config.toml
vocab_size = 1482
encoder_norm = "batchnorm"
text_encoder_fused_qkv = false
init = "orthogonal"
beta2 = 0.999
shampoo_beta = 0.999
eps = 1e-08
Rows from block 3 of the image encoder of a small contrastive image-text model, named by matrix and row number. Rows with one number belong to one channel. Each number is 128 + 32 x the weight over its row's rms, rounded and kept within 0 to 255. All counts start at 0. Numbers have three digits each. After the name is the row's rms in percent of the matrix's.
After each channel's rows are labels from the 100 images, of 14976, where the channel reaches its highest value: "colour at peak" is the nearest of a few named colours to the mean colour under the peak. Only what is clearly more common there than usual is listed. The data: photos of plants and fungi (iNaturalist). In brackets: how many of the 100, against the usual share in percent.
# convs0: first 3x3 conv (encoder.blocks.3.convs.0.weight, 96x96x3x3, each kernel summed), inputs 0-95
# convs1: second 3x3 conv (encoder.blocks.3.convs.1.weight, 96x96x3x3, transposed, each kernel summed), outputs 0-95

convs0.54 085:159119138115124135121136103068116129108124068074116154064128158188079135100143086069160139153105088115129141130063134143121151099139084141113112100085125113068137089110138114117172153117078136099093077142091166167181151112085125122172187162185117092213147134132092156173144137125141121081
convs1.54 090:140143167115255156151186152121132126143143092135148094055137151107145102140145110126124078153136145094080178166159163112122120141137149198137115136140120110090106100150137171128129104138138126103115089139148138118231147111047108144100128146139152106152149127117129138107137171076109113156
colour at peak: green (31 vs 6.8)

convs0.7 131:092114143170084133155152067169181158108128182160133058125193117169158088121101159185116101113062175109123105185198122107159104105118107078109124114138166163155132162094120166136142138111114179110132086080103096127101162145168159141133144106170112153113087188157143144138086144161113107092
convs1.7 125:136103123145068042143128126112114106180135145090049105154162142095115063140131128113085108139096127131058105155118107068096117134087155128093096114112068121132135129123103070145117071108085161109169102123061115103115128119113092128169075114073087121107120118127094170111119155157073104072
colour at peak: red (31 vs 0.1); purple (25 vs 0.1)

convs0.79 105:082134146174155148147151151101144164143096164175130080121124141163148114101149153190091136112092098098140145112145101135161176096133172053129128117099098123131158096147157145162142075140125127101171150125138104131144168150076057116084099142158086168115128105117050128057060050140131095102
convs1.79 100:133147117098101068134106111123156115123144115114104115155168095073104160099146123130112114088075109170119137127155108125122116091121117092077137133123091087119158120090055134144163089099068104157134145087113197188192131075187046145128123146115135094121146159089144190121075055112114151104
colour at peak: red (35 vs 0.1); purple (26 vs 0.1)

convs0.19 096:073165092110107118118119062180112098161105146135161097114133128090184131176130081110162144081157115130133098136172134149128157136126122169072141183173107079172149187171141145134095107141091080166113173124081095117117106091145178148074190110081152128125130146081082103118142193137154163109
convs1.19 109:067178109077086154069117149128076123123110160164175174166142107136179125111162127156144147140150062161105108142087166135119119182179134128101145166181179133088132147140128122110120073111125078164110134089121121110143128148116178191092120151066103087109169136166158112063151176101153132098
colour at peak: yellow (27 vs 1.1)

convs0.73 091:119068155069121142155132111119115147104157111106090160120122080154128076123093132091148159152089087037173103100116144120127118147124089140045050115117095099138108148168114140068163136091132159147133137124171084097160070088138111085160104114099151147106125137053107103110075085148149152126
convs1.73 111:135197190135127093128124136130139107126112138112178169144175145129099118127168131090147130155159143094096095154132169126173112090126120172083039119158153081127129115067112154129155111122118148132131010113128128133130234094129141170132136131139112177155131143081139100112069108144098117171
colour at peak: pink (33 vs 5.9)

convs0.45 118:085097130171098147194095134153139106150075119064121108088068105101090181159123129121159155088167085141149101139167073129084164130117121100163126159110142178089152114088099102112129158137101114123187197122109125115121093161151108189140067153140168130173122138104100096138134128107100037122
convs1.45 099:104092124140090137072114127127136121104150094100120083142123084089074170125109120141143135180180115099123100122128115121104120139141112142122187194146152157082105123190112119102114133133114094077123210122132132139153098165114089176115109112124200072116168120053105127061180187121183161095
colour at peak: yellow (41 vs 1.1)

convs0.47 092:137148140099149149164163110114135116203125117110166136128161142101082119175091134175166123131164107146141108150130185111153097133151128158101069163102129103166114155119138043170155153017153079101110160128093145159170138083137075157100151129158136162115147126081123085201120135179157139143
convs1.47 102:129130159133134173090060133098145169111133111156156114165137141139113133181110149112146134086186088114105104099094155120165122132140134140160046136108101122143127118067140099185110177013163152093143173168109117137140177086139103127119072118151156139162122073099143147176111168182088128146
colour at peak: pink (61 vs 5.9)

convs0.12 096:032095136141164116087123113140130159153150085150165132169151105161091087074159112131088153129154175089099139085173177166077074087110149080111124122144114129120164106120111157118102164122145121139149101136165145142109162127102182076188124073092113180137100114129205132143110188140087152137
convs1.12 092:118075139169112114142118094130092133140140162098105130113122099142064107134130092150154070129105143109144097095156087106097104084137143173079141120151097119141131139158164086100138125113056180170105102062112165096087119135187059107154091177135078099102096110063169147157134165148081184169
colour at peak: purple (40 vs 0.1)

convs0.41 113:108142086142089116166073133132092100121084142118105121095088091113086139178082161140149130055151148075115092137155118125114180121083138142152133138075138149065107160121168122183133151173060182066176161135094168133104113190156101139172088132143131100122147145130102106110147157083090070144
convs1.41 093:093096123127109104104171066127090130057175068118137105126130119154084153098080154149132080158185101115111131081117122074110138114159068109093179111130162136120114100147094066083042131099114088090112156150091096077129059154127156150089112119151109100108149119143119125097148176110153107092
colour at peak: yellow (43 vs 1.1)

convs0.53 117:162132079095115142103109105139080140096126124099122115069134131133148141112151189107110106140127145176113104182154143131094153119097069110103134092113112130129074116089150166088084122150160068127079187117040049149162131098097169117078107167121147135136119147154131110130061171207128116157
convs1.53 112:104125105126104108153128097153128168106127117079152118173111161146141121135133150125114075073095166169099075138183148083138124152123031151102087177076105100104127138103114102143105125079087096137131173090188122100170186150080104146153084101114108068081165144133152158114082148116120119060
colour at peak: yellow (36 vs 1.1)

convs0.22 079:081159112125152122101128144149117166123177121157099155154134091185151135104143194136121145077154191076093123170093159106124110093148208128047088117139140110172164100146131041153156148126113116092076075122138141125130142141141089114143134134129080067125167092093168122142125155154134160071
convs1.22 094:117172153182089189150091137134002129152129099069163148114139096118129083136146094117111121094099118180126131141163117133093135168164139108110124108103081115158134136078142116172139128104064162098100060128081145110055148112133126130173136147091142112119172117082168148116134178159136119168
colour at peak: pink (45 vs 5.9)

convs0.87 077:100141105084099103056106098210122114128164112086100076080143125105106083140192127128143145125123132149093095106121067140104102153114053104054112140092122127087103159142163134070118139096100063161131110109110127120157169139134189120143151128117140094128110180155148119157106060186121132164
convs1.87 067:124106126142153173105207101099124124108107099096092095138132125081148148104144100085109146095159143169092118107184130171134091108118182118081156174112118087160068126110058113154163093106146105145081123112116052078169087118147181144062100154158124114177120133177122106125152118099181143088
colour at peak: green (26 vs 6.8)

convs0.95 089:159083137097105139132122204104099134125068121133168161124111126106100142135179163153085106086084108184161161170133070126164170128098147090169082178115160088138172099113129076140131138122185180159164123128120176113104063070119159101105136148127164062096133149132118154184080148115131133136
convs1.95 106:143139168135157138122150184133097189134113161120101119125112139098105127146150141185173125121099145116166165187085094107201201144177140089136164167106086169087156119098188186138162142136135112123130187136147098123138119101142090096219136162123119079140140125145167090096119130131129053099
colour at peak: pink (37 vs 5.9)

convs0.29 077:180168150104141069129114076181070168130103083112157087073079121138065140120099128109150158077110109101177122128134162158116192159124155129096168087109149078149134105152106104116141135117123107129179127149134158152163112147137100145075119047064140102106140182110134148109130084120087164188
convs1.29 099:104128120145088146110133080187100044109169099129088100110118193170079117148128157137182122152148137046113145179114150176094119138123179147112165133149113104127085070103151164142164182147145102142139169124139136135160124132130141106108110132186168233142114159094111145177151147153148120145
colour at peak: brown (71 vs 34.3)

convs0.80 077:143158164109087178111211195132140105107068165124147179162160112142169135085141157146085165107137092083186099135141136156086136147117129107118073170103148096202144091118072125077088104170087140105102132084130122105133177092129131112126112159093158168128118092182131072143110120141159142122
convs1.80 077:115103178076138155091107109146126119174113130084159206170107143162113117077133134108135040109109185142156167174118126112122095132107139138077118093141162083081112138161100118149137118154135141168155129156073149126072124163082128103127138149110153101085117168057154098043090138116186140124
colour at peak: purple (33 vs 0.1)

convs0.50 124:074116092128205132124074139194108114176168126092098119106100134197115164088142113142114146119111165167134158127106143138070135105139082111089122147123119151101119056076109177108128116108102105180120119139144106189133112064071106108124110175135137132188092162042101126142129098150160147146
convs1.50 118:133069157148137145102119134167069138105132134167159095180142056133145169141161168138148139154120190145093132082129084182073103120135177168152160128122185128163123064093103114125133167109074103135089146125155112092094159111082153130145128118140147073155137182080168129080116086074125178111
colour at peak: black (35 vs 6.9)

convs0.6 160:175116105145130122171121088129114113141133139115132095103132116142146184160120155156107097139071075117155139133111044104133157128121176105138146156031151159152120144191146085144149152128095124188140121169154117125185157169128132115074140113082131132122096123082023136122077120131096193097
convs1.6 128:063126184166109104041101111139135088098123150118113101125123123114092195137155150132094115101074109149188135147051099123086130110137147111118182164111079152148114105142075077167110146149110079119111132160113193081167139124174154106135099132118108078095071073144082121110103152113121157124
colour at peak: red (46 vs 0.1)

convs0.30 080:141126123056076059111202125119057106139125168172125122063068102119114130182157144108123098122120138156138112110105103091096151166168096171071084111112145091134171150123112124105134131189137178070117081114103123116076123154152091122138130117097124144101164133135127158108214105109143117172
convs1.30 095:149129098083102093067149117106149147167143127190088104088106131188111127051135150150097119111128148130095124127127142118114133147076095113082106080115115076165143121128146094147118152150120132117202133073114116160092062166122071121114135183165128144118026136160175111131074110117136102073
colour at peak: pink (44 vs 5.9); purple (38 vs 0.1)