From a checkpoint of a small contrastive image-text model: batches of 128, 90422 training examples.
Rows from block 10 of the image encoder of a small contrastive image-text model, named by matrix and row number. Rows with one number belong to one channel. Each number is 200 + 30 x the weight over its row's rms, rounded and kept within 0 to 999. All counts start at 0.
After each channel's rows are labels from the 100 images, of 14976, where the channel reaches its highest value: "responds to" is what is common among them. Only what is clearly more common there than usual is listed. The data: photos of plants and fungi (iNaturalist). In brackets: how many of the 100, against the usual share in percent.
# convs0: first 3x3 conv (encoder.blocks.10.convs.0.weight, 144x144x3x3, each kernel summed), inputs 48-95
# convs1: second 3x3 conv (encoder.blocks.10.convs.1.weight, 144x144x3x3, transposed, each kernel summed), outputs 48-95

convs0.104,251,187,177,188,200,186,200,167,211,185,213,266,189,274,210,200,215,222,163,160,228,210,202,212,242,157,246,202,188,201,196,163,200,200,164,178,194,216,239,194,181,204,222,180,212,254,184,149
convs1.104,207,226,178,254,199,200,187,196,178,164,197,160,220,224,170,180,195,200,170,183,202,224,233,203,203,167,211,167,176,130,198,180,172,172,194,215,211,163,203,184,246,202,247,209,185,176,144,202
responds to: class: Liliopsida (28 vs 9.4); order Asparagales (26 vs 4.6); family: Asparagaceae (26 vs 2.5)

convs0.33,159,157,154,207,207,232,241,219,195,220,194,220,176,246,209,192,212,166,233,276,205,218,222,169,162,121,210,173,217,190,209,133,255,241,204,226,169,226,199,208,237,208,203,240,196,189,199,196
convs1.33,217,168,197,209,213,238,212,173,161,199,159,202,194,191,198,113,207,164,207,170,204,199,196,189,178,168,206,209,243,197,205,163,152,126,163,192,237,189,187,186,233,182,212,222,160,192,192,175
responds to: class Liliopsida (25 vs 9.4)

convs0.125,216,217,224,166,173,239,165,220,208,180,175,218,171,215,175,269,180,239,216,206,157,204,189,258,198,168,226,141,169,188,222,167,235,175,251,221,153,148,195,183,142,160,193,209,232,193,226,172
convs1.125,214,217,141,220,179,209,191,247,229,159,202,187,207,185,207,146,204,244,227,206,203,196,220,166,205,166,201,198,206,224,158,214,207,223,170,208,176,131,201,162,139,190,205,175,285,225,211,221
responds to: order Lamiales (41 vs 7.4); family: Plantaginaceae (26 vs 2.6)

convs0.13,219,191,177,188,206,185,172,202,161,195,232,194,206,202,259,167,202,222,243,217,217,184,166,222,248,194,219,252,192,165,191,155,246,178,214,230,197,187,264,188,186,201,198,177,164,164,175,243
convs1.13,171,219,185,183,165,196,185,194,183,204,220,208,191,237,201,180,218,261,218,205,178,170,273,192,179,168,217,135,192,218,214,186,189,167,210,190,235,248,278,198,220,141,145,182,168,233,192,202
responds to: order Lamiales (27 vs 7.4)

convs0.55,187,217,181,182,190,191,173,151,220,207,213,225,169,224,199,224,173,177,243,186,163,198,198,181,183,155,189,204,160,193,154,213,240,221,201,168,155,137,220,181,209,146,231,147,215,155,201,205
convs1.55,218,245,158,172,220,215,208,183,189,239,253,217,187,196,251,182,164,187,180,248,200,200,222,207,193,207,254,188,162,226,208,203,191,200,229,153,207,184,187,196,248,195,245,197,188,280,207,194
responds to: order Lamiales (26 vs 7.4)

convs0.108,189,237,177,174,205,210,158,223,227,181,246,251,154,238,211,203,192,256,163,232,208,202,215,226,260,151,189,161,199,213,154,224,235,154,212,206,164,165,150,200,154,227,236,171,151,182,205,201
convs1.108,215,150,230,190,245,162,175,213,204,196,239,182,147,212,237,215,178,233,181,224,195,148,228,199,158,160,218,150,195,231,207,209,198,268,263,228,255,159,233,133,179,208,217,188,164,206,196,209
responds to: order Lamiales (26 vs 7.4)

convs0.45,185,163,212,168,193,179,183,234,180,181,204,215,190,178,182,228,200,158,235,239,203,226,186,259,180,204,174,269,179,242,196,174,170,259,191,175,251,205,222,186,232,227,161,234,204,138,178,214
convs1.45,182,225,184,197,197,184,180,165,184,189,258,181,216,234,171,151,201,218,201,203,210,256,199,229,211,242,240,220,183,217,220,262,175,196,193,218,182,190,181,207,157,179,172,188,232,219,188,195
responds to: order Lamiales (25 vs 7.4)

convs0.79,223,216,166,232,222,220,191,257,213,195,241,265,207,174,190,211,249,208,224,184,172,207,212,179,221,144,234,267,210,222,243,194,164,188,252,216,174,205,216,202,228,202,231,192,210,188,189,151
convs1.79,191,207,170,168,188,230,196,178,180,212,198,209,260,190,157,161,166,183,147,190,223,176,150,190,268,188,118,208,229,213,216,218,176,195,245,202,193,149,186,166,189,197,205,232,191,184,151,221
responds to: order Lamiales (26 vs 7.4)

convs0.105,213,257,192,189,209,186,202,204,232,223,177,189,210,205,258,184,177,250,181,205,244,165,182,228,187,154,224,232,171,189,224,174,224,183,225,166,167,205,158,201,230,190,166,186,192,189,253,211
convs1.105,191,220,197,202,177,245,196,193,251,275,209,152,200,188,171,128,170,174,198,239,265,172,130,210,174,168,221,157,208,173,146,165,209,171,228,186,228,182,205,141,172,170,157,233,251,182,150,207
responds to: order Lamiales (26 vs 7.4)

convs0.20,218,180,179,190,205,182,193,236,291,224,165,292,199,211,206,155,218,246,168,184,284,162,199,179,192,260,244,210,236,206,194,198,184,210,198,188,214,197,192,228,241,169,193,192,216,206,237,220
convs1.20,193,175,128,195,207,173,157,196,237,218,171,223,183,159,155,227,179,225,249,193,218,146,207,178,193,230,177,237,163,214,171,196,211,212,244,244,212,220,185,219,226,179,195,239,153,218,176,202
responds to: order Lamiales (37 vs 7.4)

convs0.96,176,193,202,177,229,219,167,179,221,225,221,218,113,182,175,239,199,152,143,220,140,187,110,218,214,209,194,202,185,148,235,239,245,178,209,224,171,210,215,248,192,204,194,225,148,261,170,185
convs1.96,273,212,180,211,175,230,145,208,224,149,271,181,201,198,143,149,221,210,169,236,206,170,146,174,212,142,219,153,181,234,189,225,178,201,129,147,213,215,205,208,235,239,235,210,212,205,213,189
responds to: order Lamiales (31 vs 7.4)

convs0.12,220,201,194,226,194,195,146,237,201,172,182,204,194,201,201,185,227,244,223,156,246,220,288,203,270,232,225,195,149,188,170,183,79,233,191,186,206,211,202,199,206,169,158,240,182,134,197,201
convs1.12,183,161,196,192,234,203,131,189,174,224,177,130,183,170,197,256,153,224,224,220,224,181,217,183,206,208,204,209,223,178,181,179,121,217,212,253,187,194,234,231,173,264,203,180,197,208,207,215
responds to: order Fabales (29 vs 6); family: Fabaceae (29 vs 6)

convs0.136,187,217,169,208,186,188,217,206,227,237,126,218,235,157,209,174,231,199,228,231,285,195,200,239,177,198,271,226,159,168,241,189,144,188,233,206,188,175,160,197,255,233,219,211,202,241,227,215
convs1.136,148,167,233,198,166,194,180,179,166,223,213,202,224,224,156,216,172,179,237,180,217,210,162,189,198,185,183,187,225,268,172,149,271,190,194,211,138,180,168,178,147,152,212,207,239,221,217,206
responds to: order Lamiales (25 vs 7.4)

convs0.123,211,191,203,158,217,160,180,223,195,184,159,219,179,175,207,219,177,217,185,244,235,205,254,201,203,167,224,279,213,219,178,237,130,187,219,211,171,237,186,231,256,217,172,194,175,203,245,242
convs1.123,137,183,192,192,222,180,181,211,204,155,171,218,262,162,195,201,154,192,234,215,275,187,134,178,244,160,200,229,162,212,248,219,197,183,202,227,232,152,219,154,193,202,193,237,236,154,155,252
responds to: order Lamiales (26 vs 7.4)

convs0.11,265,209,195,187,197,183,240,198,220,194,221,230,213,222,238,174,225,186,183,212,196,207,194,156,206,237,174,175,223,153,211,120,229,182,229,201,185,221,213,202,212,149,212,214,185,173,179,210
convs1.11,139,264,174,220,190,196,203,179,227,177,159,196,259,224,203,143,212,199,153,216,196,171,193,156,201,171,160,232,154,170,225,131,205,163,231,207,188,198,166,194,210,204,268,193,220,225,200,175
responds to: order Asterales (46 vs 11.1); family: Asteraceae (45 vs 10.8)

convs0.91,160,180,215,169,212,192,217,158,186,213,209,201,193,198,174,213,206,155,206,178,297,177,230,196,191,273,220,166,162,178,245,162,154,203,189,172,208,215,166,170,175,193,258,199,212,241,203,185
convs1.91,234,137,193,235,186,190,214,222,210,226,150,167,198,148,145,253,158,210,166,178,178,192,181,192,158,195,160,235,195,200,193,151,206,202,157,191,251,245,172,174,188,178,191,181,209,199,170,179
responds to: class Liliopsida (25 vs 9.4)

convs0.132,223,199,189,231,176,200,142,158,174,217,223,230,178,217,175,173,192,202,133,192,182,193,184,229,177,162,246,186,188,216,147,234,188,180,166,194,185,225,162,164,156,183,191,160,165,200,221,172
convs1.132,228,186,198,173,215,259,201,192,169,227,232,188,146,200,176,217,180,229,226,153,234,239,190,187,142,166,178,191,211,137,185,166,187,209,154,193,234,258,224,168,162,209,248,204,238,199,154,241
responds to: order Asparagales (28 vs 4.6); family: Asparagaceae (28 vs 2.5); text has "yucca" (25 vs 1)

convs0.47,182,191,211,256,185,193,216,177,128,257,236,182,231,254,207,205,151,213,166,192,128,218,197,218,190,230,206,177,211,175,189,196,202,196,262,203,190,217,193,149,228,207,234,208,179,143,209,194
convs1.47,204,194,198,207,188,219,214,202,246,222,186,181,204,289,196,188,170,220,286,175,232,243,219,184,169,223,217,206,206,188,171,229,198,168,259,166,209,225,225,171,183,221,201,205,219,172,160,221
responds to: order Asterales (27 vs 11.1); family: Asteraceae (27 vs 10.8)

convs0.131,192,190,172,195,238,207,209,205,263,258,199,229,218,205,206,186,183,202,195,253,174,256,265,194,259,194,233,234,157,255,192,219,199,215,160,207,162,203,138,156,194,167,223,157,113,218,142,266
convs1.131,114,171,199,197,163,183,184,167,204,179,225,168,170,133,186,192,164,209,218,219,184,223,305,222,229,185,215,225,189,159,189,187,213,210,173,226,253,210,228,156,155,236,209,201,172,142,139,207
responds to: order Fabales (31 vs 6); family: Fabaceae (31 vs 6)

convs0.77,214,177,183,108,208,229,154,235,142,222,260,198,149,221,203,167,230,214,198,168,188,147,219,204,221,214,212,184,204,142,220,158,183,216,200,163,123,157,206,232,198,222,195,165,172,174,193,141
convs1.77,234,217,237,155,244,230,212,193,256,227,214,195,169,225,188,219,202,245,170,151,236,201,124,205,208,210,186,150,176,207,199,174,265,200,247,183,214,152,216,204,196,229,187,185,220,184,213,192
responds to: order Lamiales (27 vs 7.4)

convs0.141,140,222,191,177,202,247,217,178,211,149,164,208,180,159,215,208,177,221,243,142,211,180,223,186,222,192,148,191,233,192,219,151,227,202,202,155,171,228,181,172,222,186,204,228,235,139,214,205
convs1.141,204,217,192,250,265,225,191,245,230,214,183,166,157,206,209,200,238,158,193,166,197,194,120,195,163,181,208,146,231,196,157,217,219,176,190,172,258,225,168,165,233,166,182,172,238,214,131,165
responds to: order Lamiales (25 vs 7.4)

convs0.92,144,222,222,214,153,185,181,251,226,214,227,223,232,232,238,186,171,178,148,165,191,254,189,149,192,185,235,172,182,205,200,237,227,169,204,212,202,122,209,210,180,181,246,235,144,187,207,168
convs1.92,131,220,218,122,220,196,216,216,183,172,241,185,168,197,194,177,208,162,203,210,190,181,225,228,217,187,184,205,211,227,182,202,201,231,240,203,173,173,217,180,174,243,240,188,185,226,153,130
responds to: order Lamiales (31 vs 7.4)