Weights of a small contrastive image-text model: text encoder width 128.
Rows from block 7 of the image encoder of a small contrastive image-text model, named by matrix and row number. Rows with one number belong to one channel. Each number is 500 + 50 x the weight over its row's rms, rounded and kept within 0 to 999. All counts start at 0. Numbers have three digits each.
After each channel's rows are labels from the 100 images, of 14976, where the channel reaches its highest value: "top examples" is what is common among them. Only what is clearly more common there than usual is listed. The data: photos of plants and fungi (iNaturalist). In brackets: how many of the 100.
# convs0: first 3x3 conv (encoder.blocks.7.convs.0.weight, 144x144x3x3, each kernel summed), inputs 96-143
# convs1: second 3x3 conv (encoder.blocks.7.convs.1.weight, 144x144x3x3, transposed, each kernel summed), outputs 96-143

convs0.25:487595492551476462443560434478466392547508495537421494547543412603494494420509455458521468465436473465453449507427439422541556513569460486464558
convs1.25:562631490511501509464582463544561472487472542529455404505547471460437536467494495529527486492502415498484512501527523507520553506491547450489478
top examples: order Lamiales (33)

convs0.75:487460551530549387503518460552467526430504513556464503552523518453435424559481484477460448497463456410524494463475490431578509574548500513531518
convs1.75:479456542441523472522538482485536613492466507498477448483505547471529536467514470512461485564553470479390541442412449481465488596486581593591566
top examples: order Fabales (26); family: Fabaceae (26)

convs0.105:564466569430579431444430496533480486545469571449518485558517508564479533461410529490464443458477491461524541445423481523554505428603495486543494
convs1.105:510514554574461468527480510577516449490561489436487554516460528591545529432468545611565412606603481585501524519509522485543511505593555503492551
top examples: order Asterales (35); family: Asteraceae (35)

convs0.56:536483442469496555440529517521516415536564558518524473496414522448481501487503498559460413543385448477397364420502504476461448541558528545480492
convs1.56:600463522460508424535505498483456534479557603479506509516412534530556533468501467527565453432536543499458480510581600499485447517500567601535487
top examples: order Asterales (32); family: Asteraceae (32)

convs0.90:421545477478510655531441451507449550498540569542580573570518521414457513508470503492536488566481514460521436484479556372455520522453425429504433
convs1.90:461480538418422647523498435530569498565545487480567494497498485473534534385502498568644550456572497468468565492530529413443414554442513454470501
top examples: order Asterales (68); family: Asteraceae (68)

convs0.95:492498454447438540552470432544461527521511519518553508463510406459358564551490548526522440523563448528471343432526483486442484533485533478514483
convs1.95:555577465487505553401528556599553485452447472503481532541508421454508524480555497454506489431496466505506431587474517464525581453483554506557527
top examples: order Lamiales (37)

convs0.22:478446487440482465481503489490453457416461458517519460438507478415514575499512495460458563638456470582382545459497503391510543552567477496564468
convs1.22:463426526513495482564496482545492556545575493517425469560631506373504598577525512573533612465574571525427390474474524485537542488476457483431496
top examples: order Lamiales (27)

convs0.128:457553539551481528471536413525495516532541492414467482402546411404446560524490532432515521503517468514463501494618506589532503470473514586408530
convs1.128:505483539511514553540506546506535586533511514538477470508599519490519586595590538406527456473410465540599483575593518444503496547555557509446533
top examples: order Lamiales (34); family: Plantaginaceae (25); text has "speedwell" (25); text has "veronica" (25)

convs0.6:529493442443439467462565518454555498476474528451586470515484476529530466547478455517440424501557562437567531479458506546483547570452539478482494
convs1.6:554503588553517463579574528470509485471522522490523556570450529571606512444483473545461528456484546487515505512607445482549508499471593473568500
top examples: order Asterales (33); family: Asteraceae (33)

convs0.19:556522535460506520544402446500478463522481547585448421510482443545548549511532479532521443480419462506411434502482502478550497533520505612518439
convs1.19:409562574454555562498498478565546378456465540499550585510555461511507510439412404492441484514515445494471467553423583437482434475532574533512513
top examples: order Asterales (41); family: Asteraceae (41)

convs0.36:457454507539578501495512522459525537462448534553613490534491357539471508462494551485486452528462484494493561522445492523568544498512409532561399
convs1.36:521503570498613588618466465477434451515485461436493447518451486457526472532485484496575518598439412567454534495478501509511551423445440630485451
top examples: order Asterales (27); family: Asteraceae (27)

convs0.4:574444557494493465623411459465459528456541528440464501468518446459403412504565488573512513563491486512521600456475479615461513504517530503477503
convs1.4:479615473439530482534523544533631549407492557437445556555582521513496523529667516501530511588569520504479573512494524524534471487490464542551500
top examples: order Lamiales (26)

convs0.143:495626491578512402510481496567493458396565510501547498446425476437431490508526449569491480498434469529402517473629434429534508478554433464469454
convs1.143:465558535460496609536469427565518491595550580546440399427507529428498452505617438543583546588510480475492460474487423502520582378509441512546473
top examples: order Asterales (47); family: Asteraceae (47)

convs0.141:508588528417495390471538397459497434541395520550516512501506411448466566555497596481451392450477520460590492481520556536518499514469549478536484
convs1.141:577410467477579445456527466384519468508510494487519552488462414489443501568491480566516448461446461489651487490476590484449490437479481440556460
top examples: order Asterales (29); family: Asteraceae (29)

convs0.123:424499504444490538483555500499519411505442594541455489497527521486488485426512504517440420521510529467461589539492516476530563547392401570475546
convs1.123:449512551429554496530457495520549486404467568479457599492453499611420472491470572494468547509468448479419401495489510526544611495411485505504461
top examples: order Lamiales (29)

convs0.84:391485536540516469546538451476528516505432502392369545440488480503453520565501469511432452573525577467559443473557481433486474478488615491466438
convs1.84:562573519497577422437566538497702509535412508490471570532518509496495495617513442532445532520550513455510552506513508522449475498503603522501461
top examples: order Lamiales (40); family: Plantaginaceae (29); text has "speedwell" (26); text has "veronica" (26)

convs0.77:391451589476555544480508521456567471493525521600517568507601572581511496455438501600460395547453529511407500531547453503503505555470466569504486
convs1.77:498374499508461514478457406515492455521601448509583473452591533499521459393505518511505452510536525529443485533500513509504474482429420605488468
top examples: order Asterales (52); family: Asteraceae (52)

convs0.82:463554497547506411572474468489528492500512520404423461640447449519533537499503542453490539537492514562416546548494519465413520503547472484416462
convs1.82:468456484505475461542511432424498472530458511576495521584565466590520448539457463476559476511474417444506588507528469520482423408485522443445469
top examples: class Liliopsida (27)

convs0.14:543541432445486526446565517510459497429498493491495480462449462439388472478517457452595512511510434486480418455475462521565532469554524522455477
convs1.14:580472460507598562511654501498681493447533469514478517504492471524389477479514472497408474528463401504471453610550536516548523408506451440496473
top examples: order Lamiales (26)

convs0.27:504509490568411541492506535414541560462470529485532543473441579457385521456496465495474513549457479406540546567565515479476444510569554496584458
convs1.27:515432477539555420529525540513555534465533514561439486372432573416397499496479453392524523476543480423611515527442530462593524642469464495482551
top examples: order Asterales (42); family: Asteraceae (42)

convs0.28:471466536461444390517543602486539498473472475506547491552535581658616554482381467504511483482417442435499499571483427505473432427470559508497514
convs1.28:446501430449438552436507439521471406467467494480533505577446602587515498488405412505427609531510487486478519498547472438522505533510515486435503
top examples: order Lamiales (26)

convs0.120:557520490544528488537572514473543505482487468472534437484575530584478495440471455512457492584511577517468501572472415441451410588449557509450506
convs1.120:513524523582493459532552441495454577456431453493452453500610525514499467450518510539467536474550499474472511506631475419515436470444561513503478
top examples: order Asterales (28); family: Asteraceae (27)

convs0.39:486510384413528487494488532459508491442506484443508461515506498453559553552489512476435442526440407538391417577531463414580507412543489538569358
convs1.39:463509549498621524521503528560459527486582551497531551528476527427565545470410687584493576488432480523504545513498488415506466414511419534467415
top examples: order Asterales (38); family: Asteraceae (38)

convs0.93:481469468411506494510493516464564512497521466471532448544547581523488433518548475553438559521491523388613375414465524563593493525407534458446519
convs1.93:512584497507529506461533543501505577381475494453487496503483429476453512504447522468475553513535584433584509484501479578566507446495548544544504
top examples: order Asterales (33); family: Asteraceae (33)

convs0.7:530516475594592541470536445527474488453459537459494537520523571436490490456548534499460605499506458505411495471513534495465431544417469504458465
convs1.7:451544580581442465548475461426475386596618614486465498546490553501558547544511520506615455431474482623510395523558487472523498431516432433503442
top examples: order Asterales (33); family: Asteraceae (33)

convs0.18:600482520455454491511478543642486507518405554412470476432508506571473431560459457436485511474686437446592501423466504463489516522485533438444518
convs1.18:474429503588554546518509541575436533479562450559490581504478508487485476475531459442485523459562523429629546533508492447517508576553526439397525
top examples: order Asterales (27); family: Asteraceae (27)

convs0.106:521460474548505465499573447475505445488521563502488554468465563452442519578516479486507436508504523481475424418564471533477460473629611491617518
convs1.106:538499437629517542496600431508513430477529522527470520592519494461408527545504461489405593518431548470538403483436514419504526471549620560530469
top examples: order Lamiales (38); family: Plantaginaceae (35); text has "speedwell" (32); text has "veronica" (32)

convs0.88:442451506520487397503512469535478510615539445534504530460559463449520447503582486512520458464506503525483586527527586516499428525484516486534476
convs1.88:441477468515477456486465454408454441412532438471469407449450407394487481515451508472459471480523549478500513450418510469516512529510494516534505
top examples: order Asterales (28); family: Asteraceae (28)

convs0.50:491450526510507449547536478559497448446541516464506424450435468558415544538417468540511546586518582525515458455488434506442497543597472483559500
convs1.50:442493464458524556501458417502552531443577390551510464443441443450445484484515536567451640612378616504483463578464499548477468572455475541389487
top examples: order Asterales (50); family: Asteraceae (50)

convs0.100:480483594574509500455510446524461558597472503448598432536473410543546413455512519501435423607433390425496505485496519447406500477451539429394484
convs1.100:436459554494500466552487571465555563495556574444460447551501529411566462521514525469468476455522462467515564567425508476467414515478615481422510
top examples: order Asterales (43); family: Asteraceae (43)

convs0.109:542537446549592501549528423535438516521510476527525448451419553593567458654426485449476510435503500491514425470498431492369525538573493525492509
convs1.109:466603460490505563434474377455522440521529462488470423429448457511459482523407496489492604596490574418452528619540461480436476554475523491497471
top examples: order Asterales (57); family: Asteraceae (56)